From a checkpoint of a small audio embedding model.
Training: muon at rate 0.0019, 4600 steps, held-out accuracy 99%.
Rows from block 9, named by matrix and row number. Each number is 128 + 32 x the weight over its row's rms, rounded and kept within 0 to 255. All counts start at 0. Numbers have three digits each. After the name is the row's rms in percent of the matrix's.
# c30: last pointwise conv (model.blocks.9.c3.0.weight, 320x320x1), inputs 0-106
c30.130 094:187147113167100098151082141155154130167137147109113105090183136126099117151053159142101172117101175135162173114088145109149151100140134100101100137104167116038138115143166081140121093125117166144103129134116100115156185111127088179101086133173146168141107136088107146124191129064194153131109176144197144195133133175112126
c30.131 089:156098131166130139137093193180179126074142083158112120160100069174149108136116148081144112137148157116142104147093153138171149067092123128157080131125150064156134103140163105111091148179101136163124141105150116125158102154131110119151141110099158141116120149114186115135158124125115132179124107171116085174143118142152112
c30.132 094:149145103123084131153147138229129186205147115182116107143104151135089127134101132118100129048151133143172184155096084131122139122186084125084121107135187141131134149129090151100131127126127152109136150136097130108185155126140059129164179109112136091138043136137173151170093159191033103126075147151118105129126081166187107
c30.133 102:099115183181070120146144119148130093114136115100119096107166128104095113092150088179118179078150079154119091164104068105140128123131104073134077165141151153149119131203127132180122171142103115116103121137095064069140134108134116140228153149112120137172132202146092164166142141126171042117113168180109134129107125146169109
c30.134 099:122113110155124089104046170209177108187134082108175102113139147106152108204168125090174091164149106104132117152194068089109101059111187101137139076082085130102132113147126146142128124058132144174130117101158110124083187122087116076171168134110164153096130155099125176105139184075163224090146099119125122067124076137110096
c30.135 098:074090137151145160232122151122150112139144165112186089128110107177132161117112095153133091139100120137054133142092125119141161061137138173091126154107096070173115075134137136134120060077169182167121081048150097137156151180175088211160151142055129207106121118122139103144139042185118168141100109087107107175145137180146128
c30.136 088:090156120131130139119152125180098104142079126107163109121128185138138133096085131172137130104136127197120179157119110103201135094194209166153102104112120127155137165064168164134086146135113105148115123099113131139187080129205144165101129126179110135151060162185130061130062121104171137090150086114138091133154148154219085
c30.137 105:116107098109110139143107147097103112133111136127089143092096138179100145136154070113142146099121161151169101165102139159133107150156119086123164139126086113138160116110155140155178121137133112121152194093177168130161181108152108078151157115116144128159143108080098087170130092163170112130087186139116067106130168104121137
c30.138 098:112172105132130095211134094141086136135137112158121131132186156136120122127120187123111122138093094107131056089118127140156112139131181170161078160172158074130153123095100168145082103144084130151169074135088164093102116137116134097128187139095123107167150071141140126111092062070136149162189087140121136138117083152181128
c30.139 101:163202130124086153116106177137134172163101144154154147169210177134098108101115110131114105110121137145131173097190158154099094162123150158139117110077114172177144075116126086043167162114136131073098139147175076146197116196164177153134133102135105109132117096116139083095146151191136089145095128107152134155083111046132132
c30.140 106:179139131091179189111138167143073103139106140131162128140141095156124065100172156141149101075188168176133141119106117113126116107181189126179104065086095105111150126121154137152094097143074192084114079130096139121119147114134157176164101141128182099108092182130081112140119147115117124087070107174117102093174079075169156
c30.141 101:149152082127167095133154125161084148138115177161129138184139133090133160118155100182058140115154123136111156118135101078125109163107161140093167087104183108112062086128147134116111115150119152111101123094142111150162177192094185187158134095115113113108154172155113086127086043145125127074139108133174110140129131131137209
c30.142 101:195087105108128106062117151132154125208106074125120120144181177181190131141111139059136044090195123178131149102145146149147072118184086127182117090210158182139081153102149105163081098141100127123158170092155126111085075045149132140128120093130117098109142137123124133154107118133120126180130077140112121146166160155115120
c30.143 100:093130063137152084136189113135129156078130180187090103098125071142116188109135108191129168110181135098098116093105111136091150177142141131157202121074144127095172149166163078088092131125074139159139102155083160104121092135186128152139141145061181149128146144084166099111139175151122095127186130147153154136097069153147111
c30.144 097:123142175113106114162173109143054118153121182063163116116103172091144095153157069160084060171107059089166142157148104105128123176141161062136098165166150190158120177052111090132072193088115161163081199124164104113117134154221171120168130139144148119180139113097145142152098149133130151164140162113113092076121120111127147
c30.145 103:130134132092103109172114122112118114067156135181141154157142120190217138147137141168077129192137066145150163094106105127120123095187153128129090118173098137141151102107089077116117125116080156099163082161143101127158079103045146116105122134138114114139040112115107151107105136127121133140175162094171156119095159168089166
c30.146 101:133114117112121152072171119090111122131129188121196072108123137095137108110147163149117115121042123137118148160087152152157130082146156093111129092133127128069115151157143153100037076150110116105113120119164134160137156131117163089128136137135133144110132133097137128105136099192135114111113132144102129173157146109170141
c30.147 095:197156158131185092160120149093155095126152074117114071173083173129138127098130104131097158127103201116165125164158167134126151125122129129146180205110171169069076067126142117071123169080121131115110188160138129125172169100137133128114104123128182118145102136075143082155125058118160152092167123170163143130107111091108141
c30.148 101:090158132137109103145143117121141090093094141106088129119172125037151122120143157123126122131131145135122131163148077099051127133133075074126172137123148074125088131143106160090164186146166110129125141198160125137119091116148133122079135127131146071111121072112171093081134223142127177143130127144130135147156094147079191
c30.149 095:114095130150149116120157104167120185106027196114098140140128126125129113078126214120132156144178112120112108110144120171142153124164132096151150127160126146076103133141130142051188182112021135126092129204161056160149153148118137101082156098139118093134121125077146135148135135145103143123150136146155089157162123094158143
c30.150 102:136090152095105108073104113126083155208195138117142064122133135091114097118145142143098148072172173150115139101111163158094126139137104162122140101116168133128149146096169156057149173097098159088164114095100137166105088039068154147138145087153151093092102156141167090056167137112156170144135124139152127116158190162184175
c30.151 101:116106167086067096132112093073124152089177112132122134124138069154194138156107140233185110128118208170111165134132142143112139139103135148178108144111105116142142108167135092097088099138084035075141113115138138081111126119113106095042120095087153149101092156130155090140134110104141129102157062144086112133142165168134107
c30.152 102:142142065097116138110127092139071130135134175210112181092127171149180125099134120153165152140097140173144148125132116040127156112146144149182186110151097125142119095081066096108133094114197151172136082134181147079129061117104145197171100154143105120119092137141098127128135189200127143124123149145149140089165165113143130
c30.153 099:096171003097134123079078093104099079124176136131136200141123146156117110158124078101124145093100040119127097093110153127110116183066115111107095106111126158138123128098205121103143131098166106115161169150115154155125118151121099143140127147109126104101160081188160134114069124156100113150085137110096155079159162144144160
c30.154 105:089138182104100163135121117115129164121124156091084089115103118134152127160135186171158161120124156096114140111121173158181137139088123163085094128116068148139112080115109151110100204077106145172102151105192148099122098120163140132145171136109097184163128077137112123132141076067124060093163198159115080158087183104120112
c30.155 103:139139077163065097135107169142106137151146149098112140108165140140170167100141084162105136134185154154090158124123185175123127134130119095100153128108101082126079118131109151141166122128137097135119189233182147107082103097112130108121110130136111175090188121130106127135137129090170177111107139133129137131147131118113126
c30.156 101:095166132124111163080072144154143092125125142099055112204189146122133125135171155120073176117147139135132110125149048056125178159117107178143118158159083133125160130148138099097142089146104066133057154195124147064115141100079127108149160138176023106146064160081139116112111118063107070147138101107084125073155160109084090
c30.157 102:101145115135180079099080073100078135136196095127102151123123120129152113103143166137124098100153138144132159192135101153139082111122121061072123125144162080115108136104093128154120127064075178124157164130129164145148176120119097077177101114158121078220146131080117088086119086119163072190083059125152156144075136122152101
c30.158 102:133147136109173127148103120127115163115149131130156130168167142121113115082134100168092120138138144096113154118113156187139122185125124141132174141122110107101136115159097155149137196044166106199099142124146114158076123184126078142104106196174146134164235118119161107127142096175129161167173161087104117122155051188128165
c30.159 099:094089098141123127173127134094120121153105152099111080084127169152128136161139175148108128110163080138156133165058126162112119099090148097149136184119123118180164102131108146109135153131114131160103106147108128126145108184187056130122098072085118158165161152111151122095095115149115112096096110138071127099156173142158131
c30.160 097:145110126112124110096143122114115060083133142186088115135176140107125128122093167108139203151072079119134110162154146135145106160150096133115140146112109063102103090122116164146123141113129077149077129108140117162110083132137100068089163068099099131143154119131142080126090088066137110130104154113143143167061221174080101
c30.161 098:139129149161142050120126154142169080173099191146154123102123120129132164150115111113106103103118148094077106175143084155073102126125186159135150154100111156094092140106097109123104099068107135113115122128135138113103118110102141088141153162183099102117119138177198053131110119084104120174126120132084115083125130200081112
c30.162 105:124141110185148178162111138151075103145146142104094121105135140095189135097087126181140111095130114123167151084135176145143116095118127111148092084065137158130085133154131148111189106068099059133106177135121141131166124120146114122113127121148132057175165195092138174113157103130153132112117105135112150101129151176155120
c30.163 103:073132136155120149119158102109061133152085085121133150148101114109121123152166054137113169105170063146217174122182151186107107126125114081114159192093135079117109133126150142145162103116146149162139109091130111171079153129202153094080097146105172130147104165148128140188152161031114092118152101103160166093139113130075077
c30.164 097:144111151184165164093143136132092116145128100137180107079099170178090128090106112129137066106168082109090171164183162129067110153160178148128124108152134133130059103083163081095099146112144139186099145065089128114109123116170185110094109158121093140118122115160109197091144171149106086181151096176178140116188099144096050
c30.165 101:101130137113171159114098209174155133100108135143151101090194161111093140109117126178127077135165114108117166161099105121097165061138057107144118138177075156121083115132129072164175143105177137151158170098140107167133167124132098189078082107111122154155147130138106134105112111111109108095165098129170097097180115119138128
c30.166 101:096174142079123064099167194118106108129135125135127160111113068154078154127106136117133113078147094186115157067098128141153178138135107159128088098084156095113146134163108162141111138146087159164114174160121149032112159146130180139157068171103136091107172135149182132145110135119193090094157172089134146116129171156150088
c30.167 106:140084193124125095047135134195151075173090161060123071156138109112105125136113113117160047177133157180111135145128121132117153132088130129135086111134120133137113086101089141170138168123124204098112120104158163122129117102079078115127116101108081126163133155123172183163192093165087092074115140124127155165078154123081169
c30.168 097:054189067103110090109157129086157143120151130101108152149132062141104136111162104074130141104112137128110113066112152073145122148142084178104094139110178105166109097065157135137083146094160086119100220124098153110135153178062060138133136107137114176117134090196061131156124178045077142121151139109136125101107125097144119
c30.169 100:113125106074136098080176124070130113110085136114070162107106149141133100134164140104114081108174112189144117130148101088086131099142178130141106125112186167051099088138129128077142110139215140137120194109124139196049119188125152161069138152069097217171113146138133095137145165128125128167134070069155108133118099097157094
c30.170 105:182107127105161075121076147099113151124161098089096035182094153130123059075138102130139147126068137132146106158168187125093113117129117133151171140148138115117104094115176165134076137170111103099151122100144104137146117104069106072128178083117173102178100110118198111108070084129141113131195130154147142124086147133049104
c30.171 100:106133053099145106161114076119171138155124135107080132148103153075111146183098163132110159164164127113136111050106156095106096089095093133175165105052116134159048129126193169093118143070163147131104108140094145103146152195089185098183162113150136052113141180152169177161144082171155131172089146176106092101169090089159107
c30.172 102:110128156121156176150111151124105104133107138081115161125179144159101132156130162141136128141116169087084095117134136129138114131156115113151098100150171127109099133125163147086085122137181123103129119123119105160113203112065098139119178139155121125142134072147152098105188211146087092074148127150171161117159148142153125
c30.173 110:116066158121105080164090130190103142121166150087122155099170122121134100101121095165094140105169127183151176116167117133128110123102064125123129161122100121134105079161082088072119151160152096145119087126148100152103132095156113108167085100129127106131101150108153175116165174114138150090111169082066074150089124176113149
c30.174 103:025144165108106173120097130115116132099142163075108103138199112140137139106157144148145102150097190101127155127074179054093160143117099069062107122136157143148075134122092167151150137107091150129081078179107093106166108156089106131117089043160119120174118191112115140137123127160165151155104111159113131140069120092075187
c30.175 098:142132149203082086118118165166161144191089128104104113140148176162081183109113122116116162112175140092143126106203124159096090120159124073168170015143113165132173150127158136162121105142141174069083168180094180142116124111091094136140123162132051085057132132102135141118109129128157170103141070131086143128144071153121130
c30.176 099:055179087134124104121147132161112102112106169122137121128114144122127173155104140120144142132144111122144080088140060157145112112154112189117139167114103146129076130180135134111149142126170153135140104140199092112054108131153137148080117161152130144142108137147127106046147105139090164162116116106166143104080121134164106
c30.177 100:073127096132149188131140159156133133107166133120123141132126135184147126105134100135085114192136042137183132056213108097140080130133104181130135111172171151074125179147206142050114117148148105114105101123127128097173147114102105081124161071113165101124042158165114178104138096184100090079110134158093136126087127115161152
c30.178 095:162107046115103115146124130102127164087121132094157175120068101178187129111222159166141109132167147103117139109171140173093193133126166135137134091152132123151139129134119108108122153151070162103128125103082164067167102060148077096118144139180135102122088150145125161141135122122129109101094080156106164175091210144182092
c30.179 105:095173159182122105128137160191191127161120139118106164160129134129098187154123114108150119070115167147076125133123136166141150109138171143092047078104117058124118093158130187115126129149110130130078161139134173147109092071144101101101124147090099100073138173124170149067132140129150063099159129160100114105138142143144115
c30.180 105:137191150132161099139154102104123193116173140157129152096109134131123116113134132091104118136041141079107118092101170166199133163156142152158153090082131098107050082156143106162060091165141135128156045176131148133090161080127114104170155150103085118166137130145127080037069168112115101105089134149099129124100117119108186
c30.181 101:120125098164142102156154145155119051128091104125131161105149079208151140149110137089116114180120169100141137150173125120132163146150183164106141171105140183154111126139080135158040163115148048135147111087169148126084159129134119113130088088096162162123157095091176088181087131129111103140092195145093107139162110113117130
c30.182 094:134113125185107150155144104065115183164157140125119157166154136124146147037135129100124179148147154172161084105130141175138105169103075106082102112077107144177132127102156093115102145154092108141168119102129205104129099117093152206075137104098127117145111147125181166063110146134228130164054141118177126132176100153075119
c30.183 095:109190195159131092082120142071130141138144149126153128154189191166103177105115110068095131127121079163095169063162150109085129164154130142105094133139162075159151168139138145112115186153187111159120077142112112069146127122116086102100099092101131187142124114162104161175128122164098149113154092154148111156083140129098074
c30.184 099:101100094155121112156114161150137116155170104121123126177112086129138172112160148102105048084134144132152136054129139116141134130137073115143096162106099128093100080124080160104151112128107078094178107142158111148115133123188096193168089119125152123106142154122115110093163081134119112087102173147132146127105062126099089
c30.185 102:128145160096165098097121157117148133088108141138133146133093173141098153118148149171152066130127128062117096123149136115082120117196155100158101138081107152086131131117160173120096105227117175140151095176122162158105121128103132093109194140133082165090191118151124117147084132137168077125149159033148100173162163171115064
c30.186 101:132121172153145155124141121180178136136215141146100096145193123111099153160115139099145183178132119124064118089076148100126131120161206097088138131109132043123112132151141088119094168118162124209152154134120078105101089142065145104148120145085132093053105189164132102117146121159078099159108148114219134119121085111100132
c30.187 095:102113063120112184102100088143208062177121122079154073123135136137101129119098127140121147206141120139121144121081137135134132141121116176150106148148166143164116125045039147124142141168175118148167119126107075112127130105158104161082116150151163110061097119105141145173119101153122146142157140121170122146141094093130101
c30.188 106:123100160157161084171111130108133126166163121169127144131110113140182106112116094088088130132127086166156122085134163126181118092140160117166070089131147151162132081184141125127157137140118165095099123109161109116145080162076131169098132142164076133150069134103173182119114123142161200139139092108077115066103134061167148
c30.189 096:121170099155110124132136093170105131107118151135107123125152120168076047062140111146137148127131139125145132144135096154134155126117137174112148108151196135112145147118131159190136080125092112167128092121115081094130148169094136071137189111151111122132169149147111096113141158067145099172165119095096091124133125103126152
c30.190 104:184089153104121089140168145102112088105112139116147165149149101111126109109062094149159096160087130108122148145151088128118151102129072135090112087104087144130135138151160132138131107093125061131103128206177103140081136127131106115091099133136025083181075124101123150101099162140181133146125126173093177208150098107157097
c30.191 103:140126199132096154125136113134115123122153076132053133116091207145049059164152078139092143072118157151140139097121148095139126070141168108172049135138161157139101139212101148101085161122143107112139151115163159165098115191112117156162165177123040148112153102133139123117162094140115122124150168066120141177122098103135141
c30.192 103:146103110105147159102175132118116137109163128123097141104132159167162137099117141212140083184151110043142102125160184173111170083126128102149199109089073132085144148144130157106106105125091126158134156164132150160148105149138090119132134067165142127073088143158132152200114100143113130146136107090134146106169178103185199
c30.193 101:086128110124109116144145131179088153124102102125119111123126150153155179106053128171152066106110144056117156113161124129111161135122115086145106112120098143168138110154143164108157160181162170150105137138142096096140169129215110139151141145123160140115112148074163157124109059107137100101118150179092103086142147150078133
c30.194 101:139140119147097133096130112128175147121098163108135127095108162154131093164099111092193136175079108118103077133095111166141095132121078152107144152131125158105159096061162105158134089135117140119089173153056095127155130120054128144137149113101106064088121134118117161163136102093117188145076103077175146066079062102076127
c30.195 099:085063122111156174110156151177131129146080120109096149123132122094068123145117176138143167189154130137147110120139101111153169088151094195104124160111106135130170148078117100078113148110108121101080146144143160095087105136156150105041118159138160103173072122180155120118074120120169112087139069117174117073156138173093154
c30.196 104:074132121130150034122092137115014170152107134073120121082166088151120086189100117171180154135122133166107112092166113125065156197084144190105096133077139119169140162112102111080115057165129178130136089127158184188107161146130096171146120152132114137126170130190120084136112150132152127132127083095165095116102164092159064
c30.197 092:106147087114150091100153166086123140155114126164132072169109144131173163173083171088103114135148146158093130102110163101148094164140100118128136160131114169023144144139141134114120167172161118106210200159139106150122140138101135142130167125099124137094076144067107091115150117167126151138137092222086146124135151181158134
c30.198 104:112176138142152164142158123104113149119089140175143054150104118124148180164156140112102195157155146122127070133108158087186172159095085118142138145113150123137130112172127110120118122182157112073151112123110129110141127179178088112071085130158124126125173077131099139116201174140127178129072130177149153121083123125137097
c30.199 097:084133075146101150161157159080129123060163098135078105175152154124194150135139126138069114107082080139136133157183096178099148158167167136096130123125179111131128109169129096090127123114161143163149160154096167084105213108145131152164137189137142137109127199103103103166172145181128115082118160119116119117111154086128076
c30.200 096:142116069134125145092091138150152119145099101097152086161100135066107093088108075104111117093146117147104080110136143126142105109158085150144162130187143042083108112113099182225108153090123120082057112162173057113136132131115155184117141200130067168118108140121135129166106119172115118122145126121139146159134168083110137
c30.201 097:144180119100125158106114114082106104134133111120144139128091105093128149112105151140124137080137082123176146099087163113063114172162182141136145179136138167130099115160164183133118116090157126109110109119188148095103146105086172100154129169078144166108106131067095146108072070129147142076118113110025109130205084140146097
c30.202 098:180151079098146143154162172188151137117149111106132147173126074155212114180172084150129107177115104101123169105058131114205114150080142077155074101178095108141106143087106152177128052088164056123143099090095102155133097124161145154119141148159115149150106155080092110127116146106146131133148134136128148119105136151127101
c30.203 094:123154101089099135095152135142169137124127067109083157121100146163107134115077154118118100110093149166140147163090121144133104186137154130138102216129106132090121115065137124209179117117194070098107117159141109151097131071125171141141139138119089142160132171070106139056129176151155097170102165168126108102087086156119120
c30.204 107:095128115163118119116093084186143172178131117121109105134121149130116152219092180119167114145139164090149117153082166088095140126122137041144125107132095157131082113184087109072158115068131104145118134150131107145154139156130116156116192099054137139156060123177170135146124137132142083136117121136123103090128153111123150
c30.205 106:187097152154083113165077138244157187095146148194124165158149117070145115112112127143078117069135105061090128124147096135103144177099125137164104150125119043124127083151121127125145130135138134147144146087109157132157057121116131137180165173107138100158095154099153094150128088125147096138151141074075194109159069120146122
c30.206 104:173139160140088053107133133135065167103101109088194147180159159128131157096105130116089109177160155082131100066157086089144129150109120138145060139165116123131093115185083134123170104209121170110121146125101176133157066157104133240138141101137123111165104107129106163164091136131135114132114134151074103155142183118112151
c30.207 098:105110143165092147143084109131091169134122183121074172142117117137138105130138194145116092160130165134146100137124157129131084115181142151080132113115084173110157178085131148079055138118143149098145162134133132149174145146124187143151092173056106078143165120129149183136161120157122056096153126126178153134096156163144072
c30.208 107:185129154066129087100116124148153147139121127151189160054134151088180116047085145077092117151074123097125125095144130127134097146082157112149119160070120143111154125146126152170142186163172129145171101163115124083148113119119114111179122121104101164155072097156106110115157115137114131137156151154213129210088067170179186
c30.209 100:193085106111205119112150152138140113076118168031075101120133148143078166155148101137089140104177112131100106179133117119122152172089121119150116120172140105089101123170092186074162120153108112189125186128126136133083046044160149031182153120066109092157139095075157089056084157165178120100157159124095116102127142086152086
c30.210 098:099135132158119161140110171177101135156109169085069133128127145163125112071120069115061127104124165101150103100163190129133106128098118139139139147193126134102141145132128185105156137125112144152169130157131141073157139165170144103137138132206166134126080159094170068185158180159149127062191171138133144129106119130115046
c30.211 092:139090139116119089083097223164110107176105130110095109104139120095154118161103119121112129097093167114077076125104083157157070091081135188162107158109128140085136108081122147082158128145083107172123157168100150148149188117104113093132157152145062106100187121096193139129160098195183145181124124167138125139089156143157067
c30.212 100:151089121074111157144139129175101117132085089105062144097087120068139096120129105157127127120156139112122116142158128082101144108101066087141080182105129072174116129184078138067091130096128136110123173126116076121121114145136101136134127166107117128118104096135182132102138170092098072150135163089142118117131156144134118
c30.213 100:141211121109119182142093071126122106160121173095108145126151181113101106136135176111116128071167169111108074116110185136140110125127145111155122136102098106127196141103074167109098123107101203102136071124149157174118149113092138166145142107109094080117061115127120104113099167120162170178102115159126136118060124158144092
c30.214 089:151090121056126111160105066062147158132096164134142161138189150101167157096167141201181091154092167164164112131126122132051118091133169167101148147078093180171087162116149126150148125072127104119196182063084145117139121111119118076115101164078159121137162155150176069147129178132156114159157115124120096141094142101144183
c30.215 096:122119164113124114192086133116039115111112126121194195153138126157147123097120079126155077090077170087157141109069145161132169061078143130148100153200147177142159124096112119157094141115133068090168102135096132118138136081101120146152079098093122150164061092107085127183169060161113106094167111124089143109093122123160169
c30.216 101:126149134127072167135141186095095149080087061167071093114114068189149084204139115116112146090166105142091120143127162120087150071120180181143109116159118149111109185086131108113150097111181121205168151150070127136184092157107115197150121158134137153142068139160141161110109149131215089094136141143171107126141073136157109
c30.217 095:128134103127159142094140145134134187162129169062130140099091088044164141138103127085035173112088122110134149034079125115114143163143114078106155120067097212129135125146191150132167111091128116180060148129120185152097165066128138116149125142146084147173128104132077132115117092116122087126116115149069151146166127149122105
c30.218 102:138168143138125116140214096072113210136161066133166185181119143143157123117153150138059112155106147149151117115206125116121109106096126107175151174057066106086116149110150131101110124163145174115107142133162115114129126163109148152102174166148123102108180118133159124169108081113142173122168170069117114161138118124119119
c30.219 100:113161073125171167150106165142101156122107163111083159157158100163118175180101155143066105166164112113104174167111118104128112152141082106154110184084092151123083108120226136162133085102096099144071120057185144100120116182142125144070152087179130099143146109131184139081167159030119141078187136095126113146081112128120133
c30.220 096:111115166149163145087146171178067114136074189129088122101134113097187129128132131178176110100129109143141127077106150101148140059114122150128112154153171088199137097095094089135179184127132156149122140100132124169115157125117126055139110119161117096152078101152151178113157095087186130095127130214094142160106081143089209
c30.221 095:140154057100188129093124105082072073153113196092104201100138088096110146155131162143127086122059151133165108140045181117138175075096159147117189150148130167147200149072123147128132065176100130107170165135117135099118153133100096070095130129173116160091150112151130162152154116084153163141118147152149123159129105120103055
c30.222 096:130183102150180109130167131149146159164091092180120080115098128132144053121129122121131159090145089055197113119150142182174157131127138159109156163137101078138134141151121139092079149093117125060090132174124102111135145125102087102186124127113130124110139123095067161117110173130164104157104147073166183120152082111139121
c30.223 101:079121149096099128047108123198165065122085158130145127185123101160161148110096112133076106088076175146108034138135067153123072113166122087139099087146122111094163142115104092129092155125132056112142107124106113155167138173163184113152196124084093109154122071067125093119119155169132145129143103131097119124115071164139187
c30.224 100:065111093171141151121137115142144131169170137135145186133161054124144137127163128096132090150141169097092135076158085116108145174076143087169140130107155109101163158129193080128152118133091125141103108168135127120101172108080153138089107067113158172151159187089140134149124192145150147135103194075116131090130196146149109
c30.225 094:095086113173164109137133086101107075096110128159136111143151139142184096111138181143094117138142173150140148120118211092140094110190198176117078073109136089110129123163160083134172106184084107154165109170193117082112093166160122082073105124148092146159154158105166123163150095130148104092138140152110151152041089082129127
c30.226 099:140153097106120172140057092074057135081184136104146138112150120092172121141124164106137102128087093207132112139163102158099123083121080144116149166151121125134117161108124141141150123094124104077123132154178176155145103155076143130106131110122222126129175174122183106053130131146135164154123103166120107148131125093088196
c30.227 097:121131154137147144148181167086094121172059114192072094122116147126116109125089105185108091105103075102158114144153155170105146173154128139077110175115155140193138117173126125108136134150102100083146109110115116128125166134180143163116155102140231118079110155148127162121154134116112111099081080106119092158165152114131166
c30.228 096:160172143146082150126078126097154141114096135114138147151159158096127102139115117108103064137158150150123169129117116077078109105128096151093143138138109151132180089085154176096094102146096117145141080137089110126100127176059150113119117050132171184040136164142127169140065098124133081140143129119155121204124124153136130
c30.229 095:107105154139133160138088091096064088110162122142122105135133092158123099160122124161101146162143104122175081118178129166129080111128145098133133119092132170122150101126144124075100093090176184146143092099187069120137103146110178085105138136127133114159138128144170088174160116133110097158160101125126076199092136157162107
c30.230 090:132152143114076091099128090183125187135166131112132116125095142106145149163116121125155089093118113120172125095151148139114174094086151108134148119109103111112138201127047147105103071091091196091112149083087108140120143134147127166149129131071104168108091148146146096154123167113085100079149109063140143086145107152190073
c30.231 092:180113121122062127163134067121174194120112181148054120106158133060128161098102108090149086129169120165084128101142154123077102094133075199181133134171095171197140099210202153145081158132168139065129148157099165127137136102116103061065179146156119136177121122099103160119148123142131097108154127122149113072118107104135059
c30.232 094:145098111101119157108151115112061126109102157105091138082143181140144187138130172189161164107164166112152167135183137164139138088118123119134097158122134091170143087125142088147137147127140107052176112134159145119179114135150140101146111097166118121149134156139148117144104081126088131085112091121114110130154112148184139
c30.233 100:116151133105096120125084145098117161116160129165093079148182121156189145078085085129160087122138202198156128158156124130143107064115119165100081137130122119148125156147142135194092104086125132113104118187187119168165106140179179093183175163160102127090132155047073100118117152136114219110153166137121139069143110120125109
c30.234 104:123122128107147178134155122131151145100134127118074117142182078121113152079104084106164171165113181086135096163209100148133109155158080116195108123150104114172106073191104134118092170123099091064140096132152130082085119145155145148093158113133110138121119107076094125141119101131102116112171090071144154173150065136167126
c30.235 095:133119146092077100105106136121094157153132104151140148105104190102072141093142131154119151120116130140095097126200137165153115139173141148094111205167144108153116176116145112150115134164171148135141145124223099169096145194134160128150131158129133091140074181159176118134170148138157074118144138114155167088122123170108090
c30.236 098:118163110122134143108091133139149087143132103114167160179125118126123156090147141110165077161095195144123147104133119147092156091085077145142113112135075136113105162149146172108087156124111172146146179128140182105116112067172131077145140155137105104151128171151154146101071130088174103092114119124162179146141121147106165
c30.237 097:104179156129140166167114073115093182139100151084131098163081126175111093152093143158165108121065131130133173149114101117144192117126127157138140173064074170108113168094143153158094085065108111138093120124171163158086135129136109095132110114134149122102118143077079141143162175162191167106091116137133112119131144137181100
c30.238 105:187118153165165085108164069056139174101138175088179159144165131107126105204129137142148103139151164139144104142155098151156112168092145083097092161113158150171103129153163110154155091072084148129173117121172133178164079135162167099099116103120140163171144134105174117103141065131154136077108091162136134185081096143119113
c30.239 097:086137130092144101113099122172156179067168112072080152128114130089097154195113112137112122139132135131104139150114133195086130148169107118116145128167141127085191126088101106113122080168127096118099104182140142128126115123135163208166069103097138142092117142146116093113152099189113134154135144108124114143141096153162164
c30.240 098:155137118087150180082177096144128109154112101186091147029090063087121164110116175111117142085075089138137112147106079131166173131154176147100087158154107167125111086204158183130130145107132159180139079139133142099149110115122167126143127111138116115171114082174177094082118167157122109054169111112109115157142100129121093
c30.241 101:134096123115133117150139146086096126142085083138014150100130154143159112074132134136174143055143142133128146106139171102069121144126089128191134080146179154123052200119157145146125083075091075128100092144098125081145127109099107182129119174114168113045098163187136180117139058132148122145133157108122097133111141178104112
c30.242 104:088150157103145177169141137142109115142143179071120142105123158150114110113150186131160155102136147108116159132137168111178136129171121103145149081132148102103177091140105105147125082082073158080081134149079161099117068124121067135135168156173092149166092111075134078130106099180097144133112063121094134105082092094138127
c30.243 100:137126114159162116158129119165164093113103188186158075134074140169155152123139107144169198141098107158106164129134137139116148099048117146089152141134137120141154091029128136132148149143140088118166149094123134089155121143138122126058149182209170101178140090120089085175163129193150120102130178157114171103055101183065150
c30.244 099:116151146162070105175157118150136077182106169133177120089162067136132111126092097122143140113104065163159164100096082128158095114139123136101110130136099162132150145157147128095106078172053134146085096112167156147141141146118152161158115108181121121147197145103064128062143139129152162103117138121047149091099125164047079
c30.245 095:109090120166147112153162134125134082139086093169081122128112148108175116150136115085177104128152087141109096156067122098175132139105157148101147172152185167114149096175108147203039113160108099162179091078156167100113171144171101154175080098108178168136192133134122153161143117165160117140131159117155147158155101129126091
c30.246 108:122101131145129097198102147095134102122158161137143134139107100137126163122141149117119142168131122099172113104114088105147142181081193053154140149104152157099177112137161115105137188142155138065160176134148115050154166157096107087120166071104111194169148174102125110168130074168108143148077126052155119118128140087139090
c30.247 100:092093150107068098098109118138102110062147133133116092069153137089075137132067109189140117101149134189167096101113155171106149095108102186157158149062169116072080129122087145160164185123111153178111142162091143067109160120124210123100129148110158161144100144126126157085093160113149192096114181130140110036123125080091108
c30.248 098:040174122172106125167140087194130081110077130204102157137139185098043116134161127175138084051173166131092150112167096104158127154132096115083163134160097100173133094083138114154041121103094128142152093141128162125128113131086111122065167070101115112128117190154197082082108108127083119133141162126111149139090131179191119
c30.249 098:122152139168138111085123146150096169128125110143100112169090140112098101121128124088156146097200115078145118195111151112121105135180115122127096116158133081097132214124174123132168141127156128153170094167149138098171163187167103180120151126181130117183102147103141107085173093135112186120159095105102116094148129161077144
c30.250 096:086077158123134179179106118136076159096093136117132130131116082076176163156124115180063104162082091133148091118119036107126158094124092099156115155125101126135183122105162181200166146114075138126119129149125122083116158150112123117114144115107127159138156147126088146109110143105083130125084148103137094131151153130119129
c30.251 106:107134104192114148134156118129097131102159149152145094131098107103122104129146156113122135133145179089089129180116091162183187159098084109156123191140146130140147092142121123139161127143129168161080045116133118118074134135116125129154147123119109181124140112127127168126175169129160117163181161142178167116097148145117105
c30.252 097:092092124191127077075070082114139166136116154126154184138122156174137101148105053124099095118120142115117151111132117131124125186149091097087123163084115164150126119112136107036112125183160084181227118121111122072044087138134108099172061078141095106154127154127136136121099171092115070131066070111114213073119049129104120
c30.253 090:126118160173137068091112149112124138158171134140134096165115152110132120109080139108223072109133167179146105092147111106114138130167126145192095139131117140078086095094140100160109149108116114100052138146114121118149090060126143120128112142137110100133174119132155088145109111119161136134161117107103100143115119093217132